From a checkpoint of a small model that answers yes/no questions on an image's attributes.
Training: soap at rate 0.0025, 15500 steps, batches of 256.
Data: trained on telescope images of galaxies (Galaxy Zoo DECaLS), 88335 training examples.
Rows from block 2 of the fusion encoder, named by matrix and row number. Rows with one number belong to one attention dimension. Each number is 128 + 32 x the weight over its row's rms, rounded and kept within 0 to 255. All counts start at 0. Numbers have three digits each. After the name is the row's rms in percent of the matrix's.
# v: attention query, key and value (stacked) (fusion_encoder.blocks.2.attn.qkv.weight, 720x256, the v third), inputs 128-255
# proj: attention output (fusion_encoder.blocks.2.attn.proj.weight, 256x240, transposed), outputs 128-255
v.203 097:092128096111098095129120147165132085149091138138101104149195099141153054088053088140113102140082202141156147161106095122114105099121077107121152092113067155089163153181151142144091157168082130153137094089116099094163191127137115170113143128108126115197130145083136089212201170121137115133191074118093136091110136113164066193182172115195141142164141104103159083144143161136098130121127
v.204 096:147140175129074094142104106085111099097130105113139138112127179139127110076151111108132107182111106130142157133161084154118098164092121107171055105136141135144116190188142179174168107083203153116112124153115182085118161110081164081112103110137147156124141111102097133095080120180133115134109121124108129118165114147132114107097096091132111134085134131098144143183201176110172102142125
v.205 099:125122160108156131133112151137174105168044065178143160163119169126124073092132118127121135129158106052115119172142171108084161115085066052106091154111054136148158060109142108111149158129136156146150140205124125125124082122129115186112141040134137147146080162099081109159149113108140184151121191191178096137141120094145129140117106158149134111147107167089018107117140104126119128146135
v.206 094:119142084111147090110111133123127130158128114144132127060124148111101136096161172080189158143121127079175102144131154141104095120042114075160110167160145103075139111098165143103074112166158082144163140069152117132139059160133131124105124101063158117046168178123117069103150096083160175119151116136168099107137110094219140123170142183135135090178121125145153065091086127112083141156138
v.207 098:133144174046095117117140117122140128206125091075124142124120192100147158104123151136084093126152090089076162110089169151177155136127119149160149105134130112096099081126168074177084101150144029088125196105144149175106130118129080108173167103131141166075139121124120197148129165151097121078094152171165088151156103067153154135128184144082171104081147172106087076128145138173097115166113
v.208 090:108117140156124049166132209101125132164101171125121119125113137126125122152155117131129093121109109128144152102134087134050141156148156167108145123086188164153117142143142127108170143156119130143142174126085111103181137120146127161118095134033082175113125112113135128107074165113168136099134167131121144138118170119140102133216162046177082063081157160110131101154100062107152112108150
v.209 100:158154083097062103160184151126106152126070165158134082118121114106115150139096110162137183159097176111138095127177116098163095132161115104070136137122133120150040207096093135130141141136131159175105101176202197124132103096178135135098152084116176118118160133132090068191135136118102100148118166082108149119118153136123068173105137111151121094118127142120114112106093142117151080128169
v.210 102:171129131142070110123087142162116168088123112094135217136101090101112154150114167141114073127076079112135127205111073139124142128151143112139114096126124119132137146148114119141068084160180129119116142167120141069130145099093121178088153078120146132121164128136112141161100119130143124102105097077045097104135125146102085055104124101162149150127143109061133124134219216111113148136133
v.211 095:137119122078104157124103179129085149147099101127150123116167145098099144171151174077104080095152132141113145142165149085118140066136075108145116123100138158134119129174217100119101152199060155161171123088128154110082156094188121112105092096129105104157181142143096129121083116105040083133172162121146122117124081144137103132114088111165121184106102091140120118125108143082133149143164
v.212 100:150118127142102117125099100098105129140110099147164071166097086085124111096077149177156086108102150077140089077160122101096104113200078108128138113057169187103115151142090108126152077166122170164125118137165177135151087172155064131139096133154131116109125126104099062119084053066176142160079159141190168120145137162164102086143102147133185132113068183142148106174102113104163133127155
v.213 104:104121089182115146121083121174155087127146102139108157170094104148169132101084082118128138092116100105174157134145152130107144109088131099110151115143170141115139114128092174163085103105112148154149083120128111158150147059114117174104166094158207147148089118091148153122120108134169158181160146138119074124148084118177183065113120150134121136057175148076090124088110178139078074100137
v.214 102:190162103105095161120130056087137108161154117160161139111095165119160114108167101118145106112144113132120099095118116187174190181082122064133114152095086092146059104103127136051162144130119146111133157187138157115126090166134081110177170109132143072174173124120155110167129094091105134084139163086117149160198097118167129171146134138156112100178140138166096098143053084114107150135118
v.215 101:168108104090129126114086158153130168138097146115135176138115108112122133101116134174142136061038165148155165127115118066154126122173129118072094197095163137125091099169159189045129143153137140118137154115192077118123091113107108151151139131126165145086092103135122087112083169147207181072143135147139104106120179182132131103106132197093173168104137147158072104121146097156100096150126
v.216 089:104169124143173106073137091101077080112104134063114154110182140153153113160167106127167160125113101158099145147097183100100116102135120088086099121158137106157107151119125135074129169109121142101083160169146221162139119053063104143072145099089135097147033184080150120113093127102165131103119120193156171161132149123119114119172093142097110134117183106147145156141127145117103137075171
v.217 094:129096128160147111117169123079133125160160178087078102102124160155056151144149182122100090217126142071159123168182121179161159162092097187153147143159094138074145103149112155093152192086140136101079142167159136126093146155120127147141103148121114124137159129117157135177144117112149088170086138085161077090102119193060157098100130091149122140165101127207140082153080113090077133108169
v.218 095:124150116112081068126111086161142143172110134161134131138070157124145093144161154132160153130119129113095168110171133117097109126115067066119179215154153180164092124142149089073100130116037098170131140123097114107133151031123153178119116132146130143111160098064097059151083142098137086163157166141162080151161117162128139170064133090178096106136163134171135109221119137067138145175145
v.219 095:153116123111129140171109127138167141177133135145117152081143111141163113123073226156105120104127109146196136146164114169159142171123166120173132145135149157091133119090150136092162090123139127121121132142094120181135149148144115123108115147133096140120147098185060120131097156158151094157173159105112121118123087157178127101172062099134103121161103196142115086109116093154120097161115
v.220 095:125083108077145077105106085042135187092163117186121110134147192124106182091143128176084180105184151142077147138176169150182131085112129145095151097101165144144149070143109085103143171203133161108084118087099138157130135163160147150133142087110116139110088129114121108135156143166107130170108126102125083109136134064171113114107167099180145161140126075077140056181155096138097128104132
v.221 103:149125132079172166150142120153152119091133122099105123150148102147106147085155188144117081129152126172125134130080104131149186128132126122150140126182112130084150137123201122165080084134096077128130149106122154132159108148116133153063157100185147103203098083188138179144076102116135148075140133111080168113101115065144135130117072181073105130126051170072094103089063138143110147145125
v.222 103:100098117114094156132125172132079136137117105099156164172129160163139087140134174114137110138115073113140137133087125116156066152125110155152091121076126214196105032117135101011115130173097083183132152160079186111104142101141160139187156145029202133132150170073139107182091078178121116114064149080149118089142133125155101132124076145102175179125097122117110113121165123126153134134127
v.223 092:104145145120100147112152185120145097107167167139117136109123078160158146165157129156131132126096082166107145181130115103149172114115105148120102132138146111135103170121113171172173096183125141136140089114161186087178067197123077161105131144124090151153106058115109085102118131158071189088096096173090137181141199119138157112138108109102115134172144097144120169102152123159176185081132
v.224 092:115137151125128129177085179055122134141172141129054150089168175102116136109140112143156118073141080062152135166125104108159117156099146111159172122133098085109111116119105160118052114125131083154123069172157094146133163167127091110082101173164118160146113146135071101154111152135163111139108101090127139120093104172080137179100092123113089117137127121159137172138118126126118121105074
v.225 102:165075130091216162157144167078162131121119150118143103158102109132109108134179146084147168075157077109167138105107122135159113110189058138143157174183197131143136137140131178116101143193125161081076111127080095157129054147087135097094186106135138108068119164114140171142144106159112130180182183104131063169144150146099138068105159151163169195162149125084119129123181106166116134146124
v.226 095:101106152106127148199128127145121118138140142108139171128112098130097160121118187098116088127146085131163122190122127168123124157083140107202178106151106109112186154157178130131109092066149000090177109138105097140161177105124111112154083098164084099125161117154133153153132157137116085104192104144138108089116080168125196172093139216102114119114121083134106151027091107105074159178115
v.227 097:181152114077162134151093194163123178175087148061129129104092115139138104126107153144132107117148104134067097140111127084082130126197105140091112129119144118057096138088115187127135143185171155102102119114165196104183106139092120167145146126149183124134085126132123151142157089113116182154071104167140129149137140137104113142110117103096162070130112176101152137135119138165164135126164
proj.203 104:108102086131143102096136122110133166145125151072102144130126180111130136153146151056152099089138092094121160070142074138128089133113099134127161145121084110118117140151139118134155175128149098135168129147083167091173092160127146144147226135096198123089170078123086136053163099136146146156108109150157155078125095145147156023106143118140121139119103086131077138133153191132068102135153
proj.204 100:142129129127099132126109133092138134201158144177189200129157078129159106145135135136169119139109115133111090151163144119127111164146111128118151111123045133131104106102216149151171143129085083115076101106126145159129128094174095140105114133102125113053124107177108083137136105151101154176109137157157133087119134123108082191095103174152123128158049181148110101188134088156121121187138
proj.205 109:098121133113173168144154185154128144116142087163174137043118108125134133125183105189081127132114089093126148141120123180174085084151143201126138140106199085113118174130106171172073107088102145156133145071178163121122143150108151168111176087163122135139117139161166146195121092135116119071103082095169142142090125100082158167110100137148128154173137160129159097114105166138143150151152
proj.206 102:109162180139117127128118122183096203126111129116162160080123185212135183148121053158114124113081162143089145176127150109144144100155079145142141094109096115088150096088180140147135122127160105088146132163137106126134143178088158168154182113150046168070141212098160120043127094145171100114111145115084175121124085100085130138091124075147067161130137106181064163155109152110104163170116
proj.207 097:157130171137089098170129083121153120176097085129134098113177148147143112144045099130149103140130174178151110112126159084111135085094141086105164165130136159094148118147106121153010166146152169096105101148148143114168105169140100124103151049177092172169124176130144115119107108144115129134141141153146188026099070124099198162100123090154119128169088162142154130127065107092123140111159
proj.208 098:105119116151105105120092095137069143117170128156117112173127140089104128069091116151096142152113135153081140133137154140103154165126195084089105132127095150085115094141113075083110139152160129054098142124103138120090122173119200114113102098175138154111089109068138128188124107115144139174140111162157119098128197146162188145113089198097138131136118114131153095128166114143181080157131
proj.209 102:120141134147069166160111126127085155142192081101126164118087126057149126146133171122110138097154126088091124158131082145161090158100098122048120124089149128099095102148096179091144134096162177106117120121126090150099096105090146160189134147153124082129048161100090118058112141096101112134124112154164134146143151146117115180160144116145200096070165130162159057169152194126170156188125
proj.210 094:135068123099172173156169142140097113207112126110122202162130116175171169096141170136149138151150116133130068135154161075129108130128125166083113116073127125139085115159197134157169190122079108108098106124105050098169077134175140115141160147174154126168123088170156086103097103136137114166095168157160125116142080188185135145123105128112119109124109114140079073101105116199124179112183
proj.211 096:101109083120146133074155122106081124144131144117125115132099123101108158183135105076134148020118120154208122089146139167123106168173143063125090130101065169073136111076109113122187153120073088108098125184152122101098070123147129171148190143142119122076068109116128143047114140159108177122149100145174130091162163123080166100128164144126122124103092073143124116121142159100076166168122
proj.212 103:146171109152135171120100125105149178101140114149166145070103175121089131131095071158090133154164064139084149150144170121165089112176149145051113153122109102133114128165105133144112088097141135109105145142133125129094138117112140123128145129123105075122090088102150168100059162094078109125141102096175041185123136169182114102130083165102083122162078105076151141159118193121182138148132
proj.213 103:106128120135194108105064201120169139158160111145127138155113122180142124156207132075119096129145089102128084103127114159130129085141082121169129131133063075113172095059165172132137160118150139129127104123155113167069064161175143147102128186097137112136134133196120094162164101093102105106100091130152167147158059174121044076118095142148135102153101185121143114105146100137080077094198
proj.214 100:146130144059135155111075190125105196157137106179130168111138128124130071182185166099097174110145112096075185168108182151128120156170108091108145156088138073074121157102152115116066098078151141107120149110104134173086179094151148131143128112202117156134109168148096100096100165103151149157105167125103147151108167104094183123166107070110146125096103165145110141104159192112149123119088
proj.215 103:081107152108100168124132138170124155123115086086134099139132132144139149141194111136070084138138099179142150111173180135130133129059088103150076076120149145164087154103196092129102121150082186037152125135121112112102115157126179102070075167137080134110120108174155099083153072104198104117145137194060165147164117130177151139094134094127079061093141070216126160169139092125151129109140
proj.216 089:103146143101127146165129146154185141136150117101120155090103090119142120165142118153182099113164148070230128125106083138153180108143126179143082110101171135155095096101157175082179096160162156156165094044092109171112093155143099141145139159120155154118139071200149115116167201097150200122111155099056159141075089075124129097049125190099107122153126053128102118130141102128089126146153
proj.217 099:129198160132095151142134124142121187131096100155136169100100104135182128104125093068129160130133135133074140093126153095107155110117164125161151120057102201123147135161147127120165077151151069146161138198100216152215123106139066094104161158100136171116067156110106174140163150089096116162154141130122128127070070166133056143179103126121112138124155076132185114139149076107127123159067
proj.218 101:092138155133123116140157129131075144150146055132086154095108160116092197151138104115157163110169158072112136153130105147155133112106106129082078125082153109096088119172103137049176087149098144131114117120087119144092106136152140119142106066165050121155069100140138198165098160116176192137144137146160129126139174092112102148155052073095070133167079123134134071119103150150085136154136
proj.219 095:129161132120161109127139160141108166087128122125142147115155173080147134104162133138105138130094100171040106114149090142089100147104127090162098118166104127103185129157104137197134137092176138082140127130101206151148109101171121142125081186089052081088085091109201126169161139150091145085129166082097133117095141118138076184092168129108112149087107137171136061102130113079109136103141
proj.220 098:115177123198089156165136117151215076167090127110111079150095144109141075182136122132116029124165119107112138109098191120145118120103175153091141111149125106140114117087130108165094120194121113115130183111126174081136081111142107094132135145100125107125136207119164065145112084110109154074132085067114091122124202198138132117154080096084145061145147083107121140087148169171096135079104
proj.221 105:134135132140182107134142135126161151076099140094158127113114150129145114069194124141143156111145106186173177104114092081149110117183157097116115160145079138161189086150120122139092185142158128136136119164166163167120103124104100105170142152125135151145083180140126098166131092162125146134142161174124128110145140106112127150085144083170099153077129110143121120095123147143093164070152
proj.222 100:151123122120160151120119069152170099194193156176084121105108143105123141156156120155143086079095135127087141101141117128098138171116130129112047112063170079147106177099159089151139132093080179095070126175112076100122081143150099139093145057206104124137098099093131155121135119146084181077153130091148198143101083110094154193128136136137120128205146116167155175118145140155119177161193
proj.223 091:172155120125115118129110110142098127083108154114174104139105163114113084121112151140110122119191083142133137119127136162105079149145166132106140129115101228161165133129146167115147111122117146122198098078165062162112205137159145148159159107153149147109172116218116167138062105138109131156082107059118120155168138134139155127116140062108149076109160142099104113106151095140095148149213
proj.224 089:156137093111150149140176172068112133109113126085064087083046126148157139146108182064114138156116159163133107108113107093157113066170097160151088101171138152099146119147131136123141160127157162147130151120100133091136144162193155104151070139143094055126079098086151167086063140126048095147110178066108136161089103103150104076169090139132117148125143109095233152156125139140156126070132
proj.225 100:068140132116159089050132127159182112123154160133134154119136148120118126096093141152093108122087099114099133172085168144134096074116162127128182101134113043105128106090124152083121055147135157148165098180122124124080170134068114140116105125160120113120121146156185104089125137075114114122095091207201117149092152118127117134161114105070070132113092081183110080099158198090131115115133
proj.226 096:099131148168111073132134170138118183135119132112090106124128177082188192149158112135156122156068113149037140123161074097140163167159105131175069158134094150147171099116092155163097169158142109142123130199165136112126066144150146139135153110117102183122131150060171160104124131121115203157096201144128150130160144093096137082130156115150129160090124146174148118128066085149183083139112
proj.227 095:099077165080156146140119101132136163088099162127163171098141075122097141126101092112132194201178126166147155127071107113153074081160144128127123146114095124163090088156149157070113125110076123157158073098088163122186122115083112127118163104168116129078116125154097157095113124103164110166096076108149172057105122115158153130064132091114096119131132067149143160111128105121158205131150