A small model that answers yes/no questions on an image's attributes, trained from scratch.
Model: 12.9M parameters, 64-pixel images, encoder norm layernorm, encoder activation quick_gelu, encoder patch size [8, 8], encoder layers 10, fusion encoder width 256, fusion encoder layers 8, fusion encoder norm layernorm.
Data: trained on telescope images of galaxies (Galaxy Zoo DECaLS), 88335 training examples, 44.9 epochs.
Rows from block 2 of the image encoder of a small model that answers yes/no questions on an image's attributes, named by matrix and row number. Rows with one number belong to one neuron. Each number is 200 + 40 x the weight over its row's rms, rounded and kept within 0 to 999. All counts start at 0.
After each neuron's rows are labels from the 100 images, of 14848, where the neuron reaches its highest value: "patch colour" is the nearest of a few named colours to the mean colour under the peak. Only what is clearly more common there than usual is listed. The data: telescope images of galaxies (Galaxy Zoo DECaLS). In brackets: how many of the 100.
# fc1: MLP up (encoder.blocks.2.mlp.fc1.weight, 640x320), inputs 0-63
# fc2: MLP down (encoder.blocks.2.mlp.fc2.weight, 320x640, transposed), outputs 0-63

fc1.189,173,288,210,147,157,199,278,187,196,265,244,173,187,171,204,218,231,195,116,137,208,152,178,289,318,268,231,207,250,233,212,250,175,221,192,176,241,252,202,233,176,242,150,164,201,191,272,252,188,179,232,239,204,180,277,251,212,153,198,233,184,254,209,157
fc2.189,224,164,206,135,203,214,211,163,175,209,263,257,240,195,208,223,219,188,188,248,163,93,253,163,190,192,222,197,160,213,234,220,159,261,163,129,77,112,195,159,247,179,227,209,187,224,245,168,245,162,274,223,195,187,147,166,235,180,257,246,223,188,279,205
patch colour: grey (84)

fc1.127,163,239,172,247,163,251,181,260,206,233,142,193,226,163,244,195,165,145,208,252,180,182,229,213,248,212,231,192,236,207,232,214,181,256,138,232,193,207,122,122,148,215,164,203,163,174,117,270,165,194,180,222,205,235,210,169,127,163,186,210,167,165,248,178
fc2.127,175,171,135,260,220,190,176,194,202,240,220,151,221,278,199,191,200,264,242,239,211,194,148,124,200,242,186,190,232,150,249,166,172,203,196,209,208,264,151,90,155,189,222,183,258,223,141,166,217,161,175,236,187,73,182,237,195,191,194,228,219,126,217,182
patch colour: grey (56); brown (39)

fc1.437,174,176,274,198,122,207,211,139,131,158,241,106,157,235,196,226,153,216,184,291,151,163,236,190,176,236,240,225,240,233,158,203,148,151,291,184,257,193,165,249,199,148,287,185,150,228,193,256,126,232,197,198,171,208,172,238,222,239,164,133,269,173,208,217
fc2.437,186,217,201,221,194,227,264,220,241,284,157,179,185,184,235,199,174,203,227,217,204,170,237,196,247,159,168,183,185,186,251,235,164,227,239,242,202,196,148,161,139,235,164,191,182,217,222,132,107,233,267,230,166,145,199,172,162,162,209,238,168,159,242,192
patch colour: brown (56); grey (43)

fc1.138,174,185,225,209,150,200,182,201,242,182,143,302,88,163,196,266,229,204,201,211,195,210,184,162,196,132,199,239,148,144,202,244,167,200,173,217,186,192,141,165,181,172,183,262,261,145,219,238,141,230,145,213,211,172,273,206,130,265,179,231,220,183,188,204
fc2.138,214,151,222,253,147,139,211,258,256,172,177,213,244,154,194,252,230,159,173,233,220,169,228,196,184,150,230,217,195,239,242,277,97,183,207,156,186,241,204,187,142,118,189,148,200,225,222,170,69,227,221,144,224,218,248,192,198,221,230,196,186,253,225,198
patch colour: grey (66)

fc1.144,210,165,200,136,256,208,209,202,195,242,172,168,256,178,143,167,177,184,144,236,196,228,178,290,257,238,178,219,222,300,206,211,218,219,226,263,209,236,193,202,189,157,162,182,237,194,222,226,282,241,181,163,190,200,223,220,198,183,163,226,158,140,161,204
fc2.144,202,166,143,116,206,240,169,174,167,196,159,224,229,244,201,175,204,270,245,219,148,146,219,214,217,187,212,237,192,145,208,208,214,263,183,160,144,158,201,193,215,145,242,169,193,170,241,199,165,192,253,160,191,140,222,158,221,239,252,194,253,146,254,173
patch colour: grey (73)

fc1.331,198,255,121,211,199,125,74,219,179,133,186,176,132,257,219,223,155,207,158,153,159,156,229,249,162,174,152,270,284,192,204,197,194,162,194,193,187,139,232,222,227,212,239,201,124,186,150,201,181,173,277,201,227,215,160,198,237,211,250,127,215,204,147,209
fc2.331,184,261,251,182,170,176,162,224,186,217,317,170,134,211,192,203,236,175,176,195,251,190,244,150,184,284,269,235,219,139,171,247,209,214,265,201,301,176,202,252,114,233,222,221,248,207,209,191,261,222,182,197,190,265,208,208,114,240,109,281,236,171,173,235
patch colour: brown (72); grey (26)

fc1.408,210,220,224,228,164,214,203,247,215,155,219,247,161,184,150,180,141,213,193,174,135,226,244,145,206,122,232,179,157,160,276,217,126,255,208,240,218,236,138,180,186,270,204,213,219,162,213,224,159,211,185,188,234,244,244,230,117,234,146,231,206,196,158,216
fc2.408,217,194,195,227,181,192,180,203,268,187,193,166,215,146,209,229,259,184,226,218,205,179,227,154,213,195,220,239,140,241,235,297,134,246,108,187,193,217,198,243,183,84,214,89,115,211,237,170,139,154,296,159,193,254,190,258,144,224,165,188,220,223,222,183
patch colour: grey (55); brown (41)

fc1.484,167,152,124,271,247,167,160,154,198,219,152,244,264,182,179,223,172,223,209,177,114,299,243,243,227,205,202,268,235,154,253,273,201,175,197,195,180,220,247,187,166,230,144,175,140,189,165,287,110,217,166,201,142,214,195,225,161,221,277,155,145,161,187,205
fc2.484,136,169,190,223,161,139,228,282,259,223,215,177,153,134,240,238,151,145,122,197,131,170,225,229,190,171,172,157,226,226,166,161,166,196,230,147,205,133,250,145,145,123,152,236,206,178,183,155,113,256,203,253,246,204,245,248,151,185,204,199,248,267,217,185
patch colour: pink (37)

fc1.465,188,258,251,195,165,251,217,164,197,128,103,150,131,145,267,189,237,215,188,203,180,196,261,165,234,114,177,175,162,158,214,208,266,259,160,210,202,207,202,73,205,113,202,224,183,195,177,188,135,177,175,191,243,245,154,193,191,229,252,246,220,113,152,183
fc2.465,222,195,264,173,134,249,144,216,224,212,250,218,203,227,240,203,205,213,194,255,163,157,217,200,213,161,214,203,158,263,156,250,245,188,195,204,129,218,200,257,153,179,203,210,207,194,193,218,181,195,253,96,111,155,244,184,250,223,189,183,223,204,253,243
patch colour: brown (44)

fc1.524,189,241,252,247,158,220,234,180,221,158,158,210,209,146,220,224,205,179,155,179,190,152,145,134,163,216,249,140,174,187,139,196,171,238,138,201,177,182,180,178,183,155,181,231,230,251,152,249,199,215,136,157,242,162,283,185,166,184,157,231,205,210,202,113
fc2.524,143,220,163,190,198,270,179,208,225,263,212,182,220,200,204,211,199,153,304,184,233,257,217,195,237,191,151,112,227,173,170,123,216,170,185,226,249,162,75,130,169,143,123,193,256,118,218,150,188,186,214,234,204,82,183,179,155,148,206,165,194,233,220,191
patch colour: brown (56); grey (43)

fc1.405,160,193,198,149,196,120,223,275,217,131,237,222,272,289,215,231,228,151,157,247,198,166,248,156,211,227,112,171,219,228,195,244,201,159,204,150,192,287,201,240,237,200,252,186,181,133,232,238,235,194,217,132,214,209,167,157,187,252,249,147,273,245,242,158
fc2.405,202,260,210,237,285,215,176,201,147,187,288,197,139,180,268,208,211,188,183,138,193,175,187,255,222,202,232,160,214,199,209,198,216,189,268,207,218,174,194,191,250,220,219,149,229,203,209,109,208,244,191,238,152,150,176,258,166,190,251,233,130,303,256,254
patch colour: brown (79)

fc1.130,208,197,183,178,263,224,196,201,162,202,163,203,210,272,238,177,222,113,200,220,274,207,253,176,206,251,213,171,232,211,211,209,168,167,265,174,139,260,245,159,194,124,120,174,201,214,156,197,172,145,216,173,197,202,156,189,254,262,204,143,198,205,288,215
fc2.130,146,208,230,268,264,206,204,168,166,220,264,118,251,299,225,176,215,221,181,201,260,228,304,178,284,146,154,250,201,251,179,172,168,254,277,167,189,199,165,184,192,240,190,151,219,228,211,165,212,250,239,260,208,243,184,237,212,152,266,220,206,183,234,209
patch colour: brown (72)

fc1.277,168,235,218,236,237,236,136,173,219,164,142,200,188,179,160,180,167,242,253,93,170,163,239,276,185,179,54,209,208,201,102,209,181,161,254,219,197,250,122,236,217,212,159,242,230,214,155,210,162,210,124,223,163,197,244,230,246,175,198,183,236,194,202,267
fc2.277,217,185,147,188,234,187,157,160,156,294,159,333,202,183,184,218,196,217,238,225,175,230,221,246,225,101,184,206,221,213,160,221,166,144,170,147,172,260,222,201,202,141,216,172,220,209,267,192,139,193,138,177,133,194,213,231,203,166,154,251,203,165,210,229
patch colour: grey (86)

fc1.121,170,171,115,234,213,256,143,208,222,220,231,193,255,213,224,182,278,190,160,173,208,222,182,163,144,191,193,239,188,211,145,219,258,217,175,254,155,197,180,176,94,150,274,202,135,164,198,141,220,186,210,318,167,189,159,194,139,186,197,252,191,216,184,193
fc2.121,190,177,275,209,216,195,203,239,235,241,279,152,222,228,200,210,218,151,219,195,241,218,232,137,161,187,196,185,160,238,142,182,290,154,194,206,115,178,281,184,247,185,152,174,161,227,216,147,177,221,138,169,196,223,212,121,165,252,251,187,129,189,214,212
patch colour: brown (36)

fc1.469,162,257,127,227,188,193,175,159,193,175,173,129,222,234,176,193,187,224,224,261,139,173,203,179,143,192,245,262,235,215,243,226,245,170,205,214,219,163,276,267,180,194,212,233,142,188,191,195,222,211,231,202,189,158,216,149,223,223,184,155,209,137,152,180
fc2.469,211,201,168,140,192,266,264,227,196,323,153,165,216,229,211,228,209,196,252,238,204,195,166,168,229,225,220,196,233,134,241,182,261,271,284,204,218,193,195,176,168,211,230,174,192,201,240,144,117,198,240,239,231,163,118,144,191,209,231,242,126,184,222,198
patch colour: grey (86)

fc1.520,258,213,210,108,218,152,184,212,202,232,254,247,211,222,153,244,213,201,168,228,228,220,183,195,165,231,227,188,159,213,169,144,166,236,159,168,194,240,200,172,216,254,245,245,152,181,217,265,256,189,162,222,166,237,265,241,228,202,210,256,267,153,190,146
fc2.520,238,192,206,171,237,144,215,232,199,142,193,177,182,189,183,220,189,219,246,181,266,156,195,226,215,257,208,160,203,185,190,180,205,189,155,209,257,245,201,184,148,204,189,166,316,202,241,199,207,217,173,164,206,293,127,97,130,239,117,266,209,178,205,281
patch colour: brown (73)

fc1.560,215,252,114,317,190,253,131,159,269,201,200,186,217,206,136,135,184,179,213,245,209,110,218,212,243,213,230,257,229,216,259,132,201,244,208,228,208,230,220,170,177,195,157,244,209,194,188,203,86,249,157,227,196,176,206,83,120,239,266,202,145,173,240,245
fc2.560,187,198,308,221,186,128,163,226,199,176,205,236,177,179,247,255,143,180,146,167,123,190,227,150,171,237,164,209,154,182,190,256,168,173,141,99,152,192,254,198,195,167,151,158,210,144,167,236,220,245,135,227,222,173,257,254,155,152,225,206,154,243,200,229
patch colour: brown (65)

fc1.213,173,230,129,212,210,235,176,239,155,142,187,178,212,195,259,157,269,193,156,212,188,134,244,188,162,220,193,173,210,227,165,228,159,249,184,186,206,132,187,162,232,89,175,233,201,262,239,218,227,214,146,143,246,219,156,100,219,234,232,201,233,156,185,170
fc2.213,219,193,317,225,255,190,138,111,220,225,163,280,193,226,240,169,208,250,115,247,147,172,202,206,170,168,220,211,237,193,163,222,216,264,235,268,253,94,228,183,181,202,226,181,285,149,162,236,215,245,214,216,153,253,267,172,173,223,194,226,241,192,190,196
patch colour: brown (72)

fc1.124,189,196,160,191,176,178,133,237,240,194,190,243,259,245,246,126,260,175,159,179,179,176,242,286,158,205,131,116,233,254,161,237,192,179,189,206,158,223,231,214,204,237,145,146,224,206,180,270,211,201,241,209,240,252,154,171,242,235,230,221,127,143,253,167
fc2.124,183,228,146,221,217,180,183,186,218,105,174,161,179,206,229,189,233,226,174,219,242,190,208,205,196,147,199,211,266,215,235,177,172,192,199,222,228,158,194,196,221,215,190,151,231,189,172,181,131,212,144,202,164,201,208,189,205,153,200,258,225,251,207,176
patch colour: brown (82)

fc1.514,234,164,154,188,296,194,152,203,185,225,262,174,228,226,210,212,180,116,209,163,220,211,171,206,182,163,219,228,226,238,221,237,193,205,181,156,212,208,172,258,214,227,138,140,220,185,263,215,159,188,225,181,185,198,236,179,245,165,192,252,182,111,164,264
fc2.514,278,226,168,156,166,280,174,163,238,216,224,77,169,188,145,203,224,228,133,259,215,170,171,158,189,232,207,209,196,172,241,284,229,186,191,203,218,169,243,227,174,155,200,171,213,232,205,136,112,246,225,199,152,262,143,156,170,204,182,191,200,244,204,190
patch colour: grey (55)

fc1.503,166,160,178,236,161,224,179,213,230,201,246,247,102,254,191,238,271,194,192,197,201,273,228,278,227,186,251,222,213,166,178,250,234,192,213,290,209,205,247,182,198,204,160,196,233,212,232,245,197,107,209,195,208,193,229,229,133,191,239,197,236,195,257,149
fc2.503,194,278,166,243,164,216,203,201,186,239,152,163,137,184,209,246,135,154,134,209,234,238,262,193,234,159,221,177,206,193,162,256,190,200,132,195,172,217,192,188,198,230,191,176,195,167,175,228,192,258,261,231,171,198,293,267,190,155,266,213,260,266,223,176
patch colour: grey (54); brown (43)

fc1.545,237,229,230,234,170,217,216,218,213,163,224,260,132,188,174,198,262,248,185,211,267,188,245,236,279,223,209,260,313,164,146,231,157,164,216,233,133,203,118,218,209,233,206,216,146,163,234,148,210,184,214,205,222,194,226,169,150,193,231,216,115,255,183,237
fc2.545,165,291,213,143,211,197,201,211,246,254,162,230,212,134,175,189,168,196,240,196,267,150,165,221,198,162,194,167,192,260,191,192,178,185,186,228,227,242,179,170,267,213,159,247,173,203,202,184,202,132,174,149,219,182,146,252,198,139,186,220,175,138,196,213
patch colour: grey (61); brown (36)

fc1.41,161,251,184,215,171,221,216,206,201,224,167,156,292,149,196,225,187,158,169,262,227,244,188,183,202,209,256,161,214,202,287,129,208,208,197,220,151,261,211,133,201,193,214,164,209,116,153,255,209,185,179,228,201,183,211,155,196,189,145,195,206,124,178,194
fc2.41,205,201,109,204,216,197,159,148,110,247,169,163,213,198,166,226,154,159,240,188,182,169,148,190,218,219,202,185,171,211,320,202,271,195,182,199,194,236,223,190,217,161,205,183,174,167,192,212,166,235,213,181,198,134,217,207,258,181,231,154,237,153,229,175
patch colour: grey (49); brown (41)

fc1.237,139,200,228,215,160,253,271,224,227,232,256,232,207,206,224,213,195,160,161,167,184,173,176,277,248,262,175,195,259,203,190,263,144,225,148,210,187,255,164,191,197,290,176,184,103,175,217,196,214,195,191,200,173,115,221,184,186,134,237,244,150,237,236,221
fc2.237,190,180,183,151,131,207,182,201,169,320,237,292,222,185,246,264,200,210,220,225,210,105,232,170,156,227,213,136,256,232,207,177,172,188,124,178,258,195,182,145,204,115,195,203,233,222,224,148,209,187,293,213,253,184,229,207,205,200,193,240,222,204,217,183
patch colour: grey (43); brown (43)

fc1.547,152,204,176,212,170,185,150,234,244,150,157,238,135,199,148,279,193,213,186,110,213,236,222,205,231,150,165,257,206,205,203,206,175,171,147,181,176,209,124,244,202,163,178,203,179,194,248,239,244,177,124,255,205,215,228,241,179,240,308,165,245,214,178,157
fc2.547,187,171,118,244,228,248,149,260,193,210,150,196,156,140,211,225,205,160,214,266,249,198,256,236,208,203,236,199,185,208,135,202,193,180,183,152,198,184,179,134,200,133,178,158,253,186,212,179,198,219,164,206,232,209,243,220,236,199,189,238,175,226,191,239
patch colour: grey (66); brown (32)

fc1.102,159,217,246,247,138,244,212,208,276,186,213,164,171,186,222,204,172,204,171,195,208,197,207,215,224,166,199,227,142,191,158,152,226,168,126,206,144,163,150,145,198,227,221,215,214,222,157,187,169,182,144,187,241,236,199,249,166,174,176,172,189,247,236,184
fc2.102,234,145,209,189,261,209,247,220,190,211,119,249,208,172,196,226,183,199,288,262,205,215,193,217,246,235,262,231,147,116,171,182,189,219,222,173,200,130,193,247,194,162,213,192,192,213,233,215,147,223,199,167,208,183,218,175,215,215,248,233,214,208,246,207
patch colour: grey (80)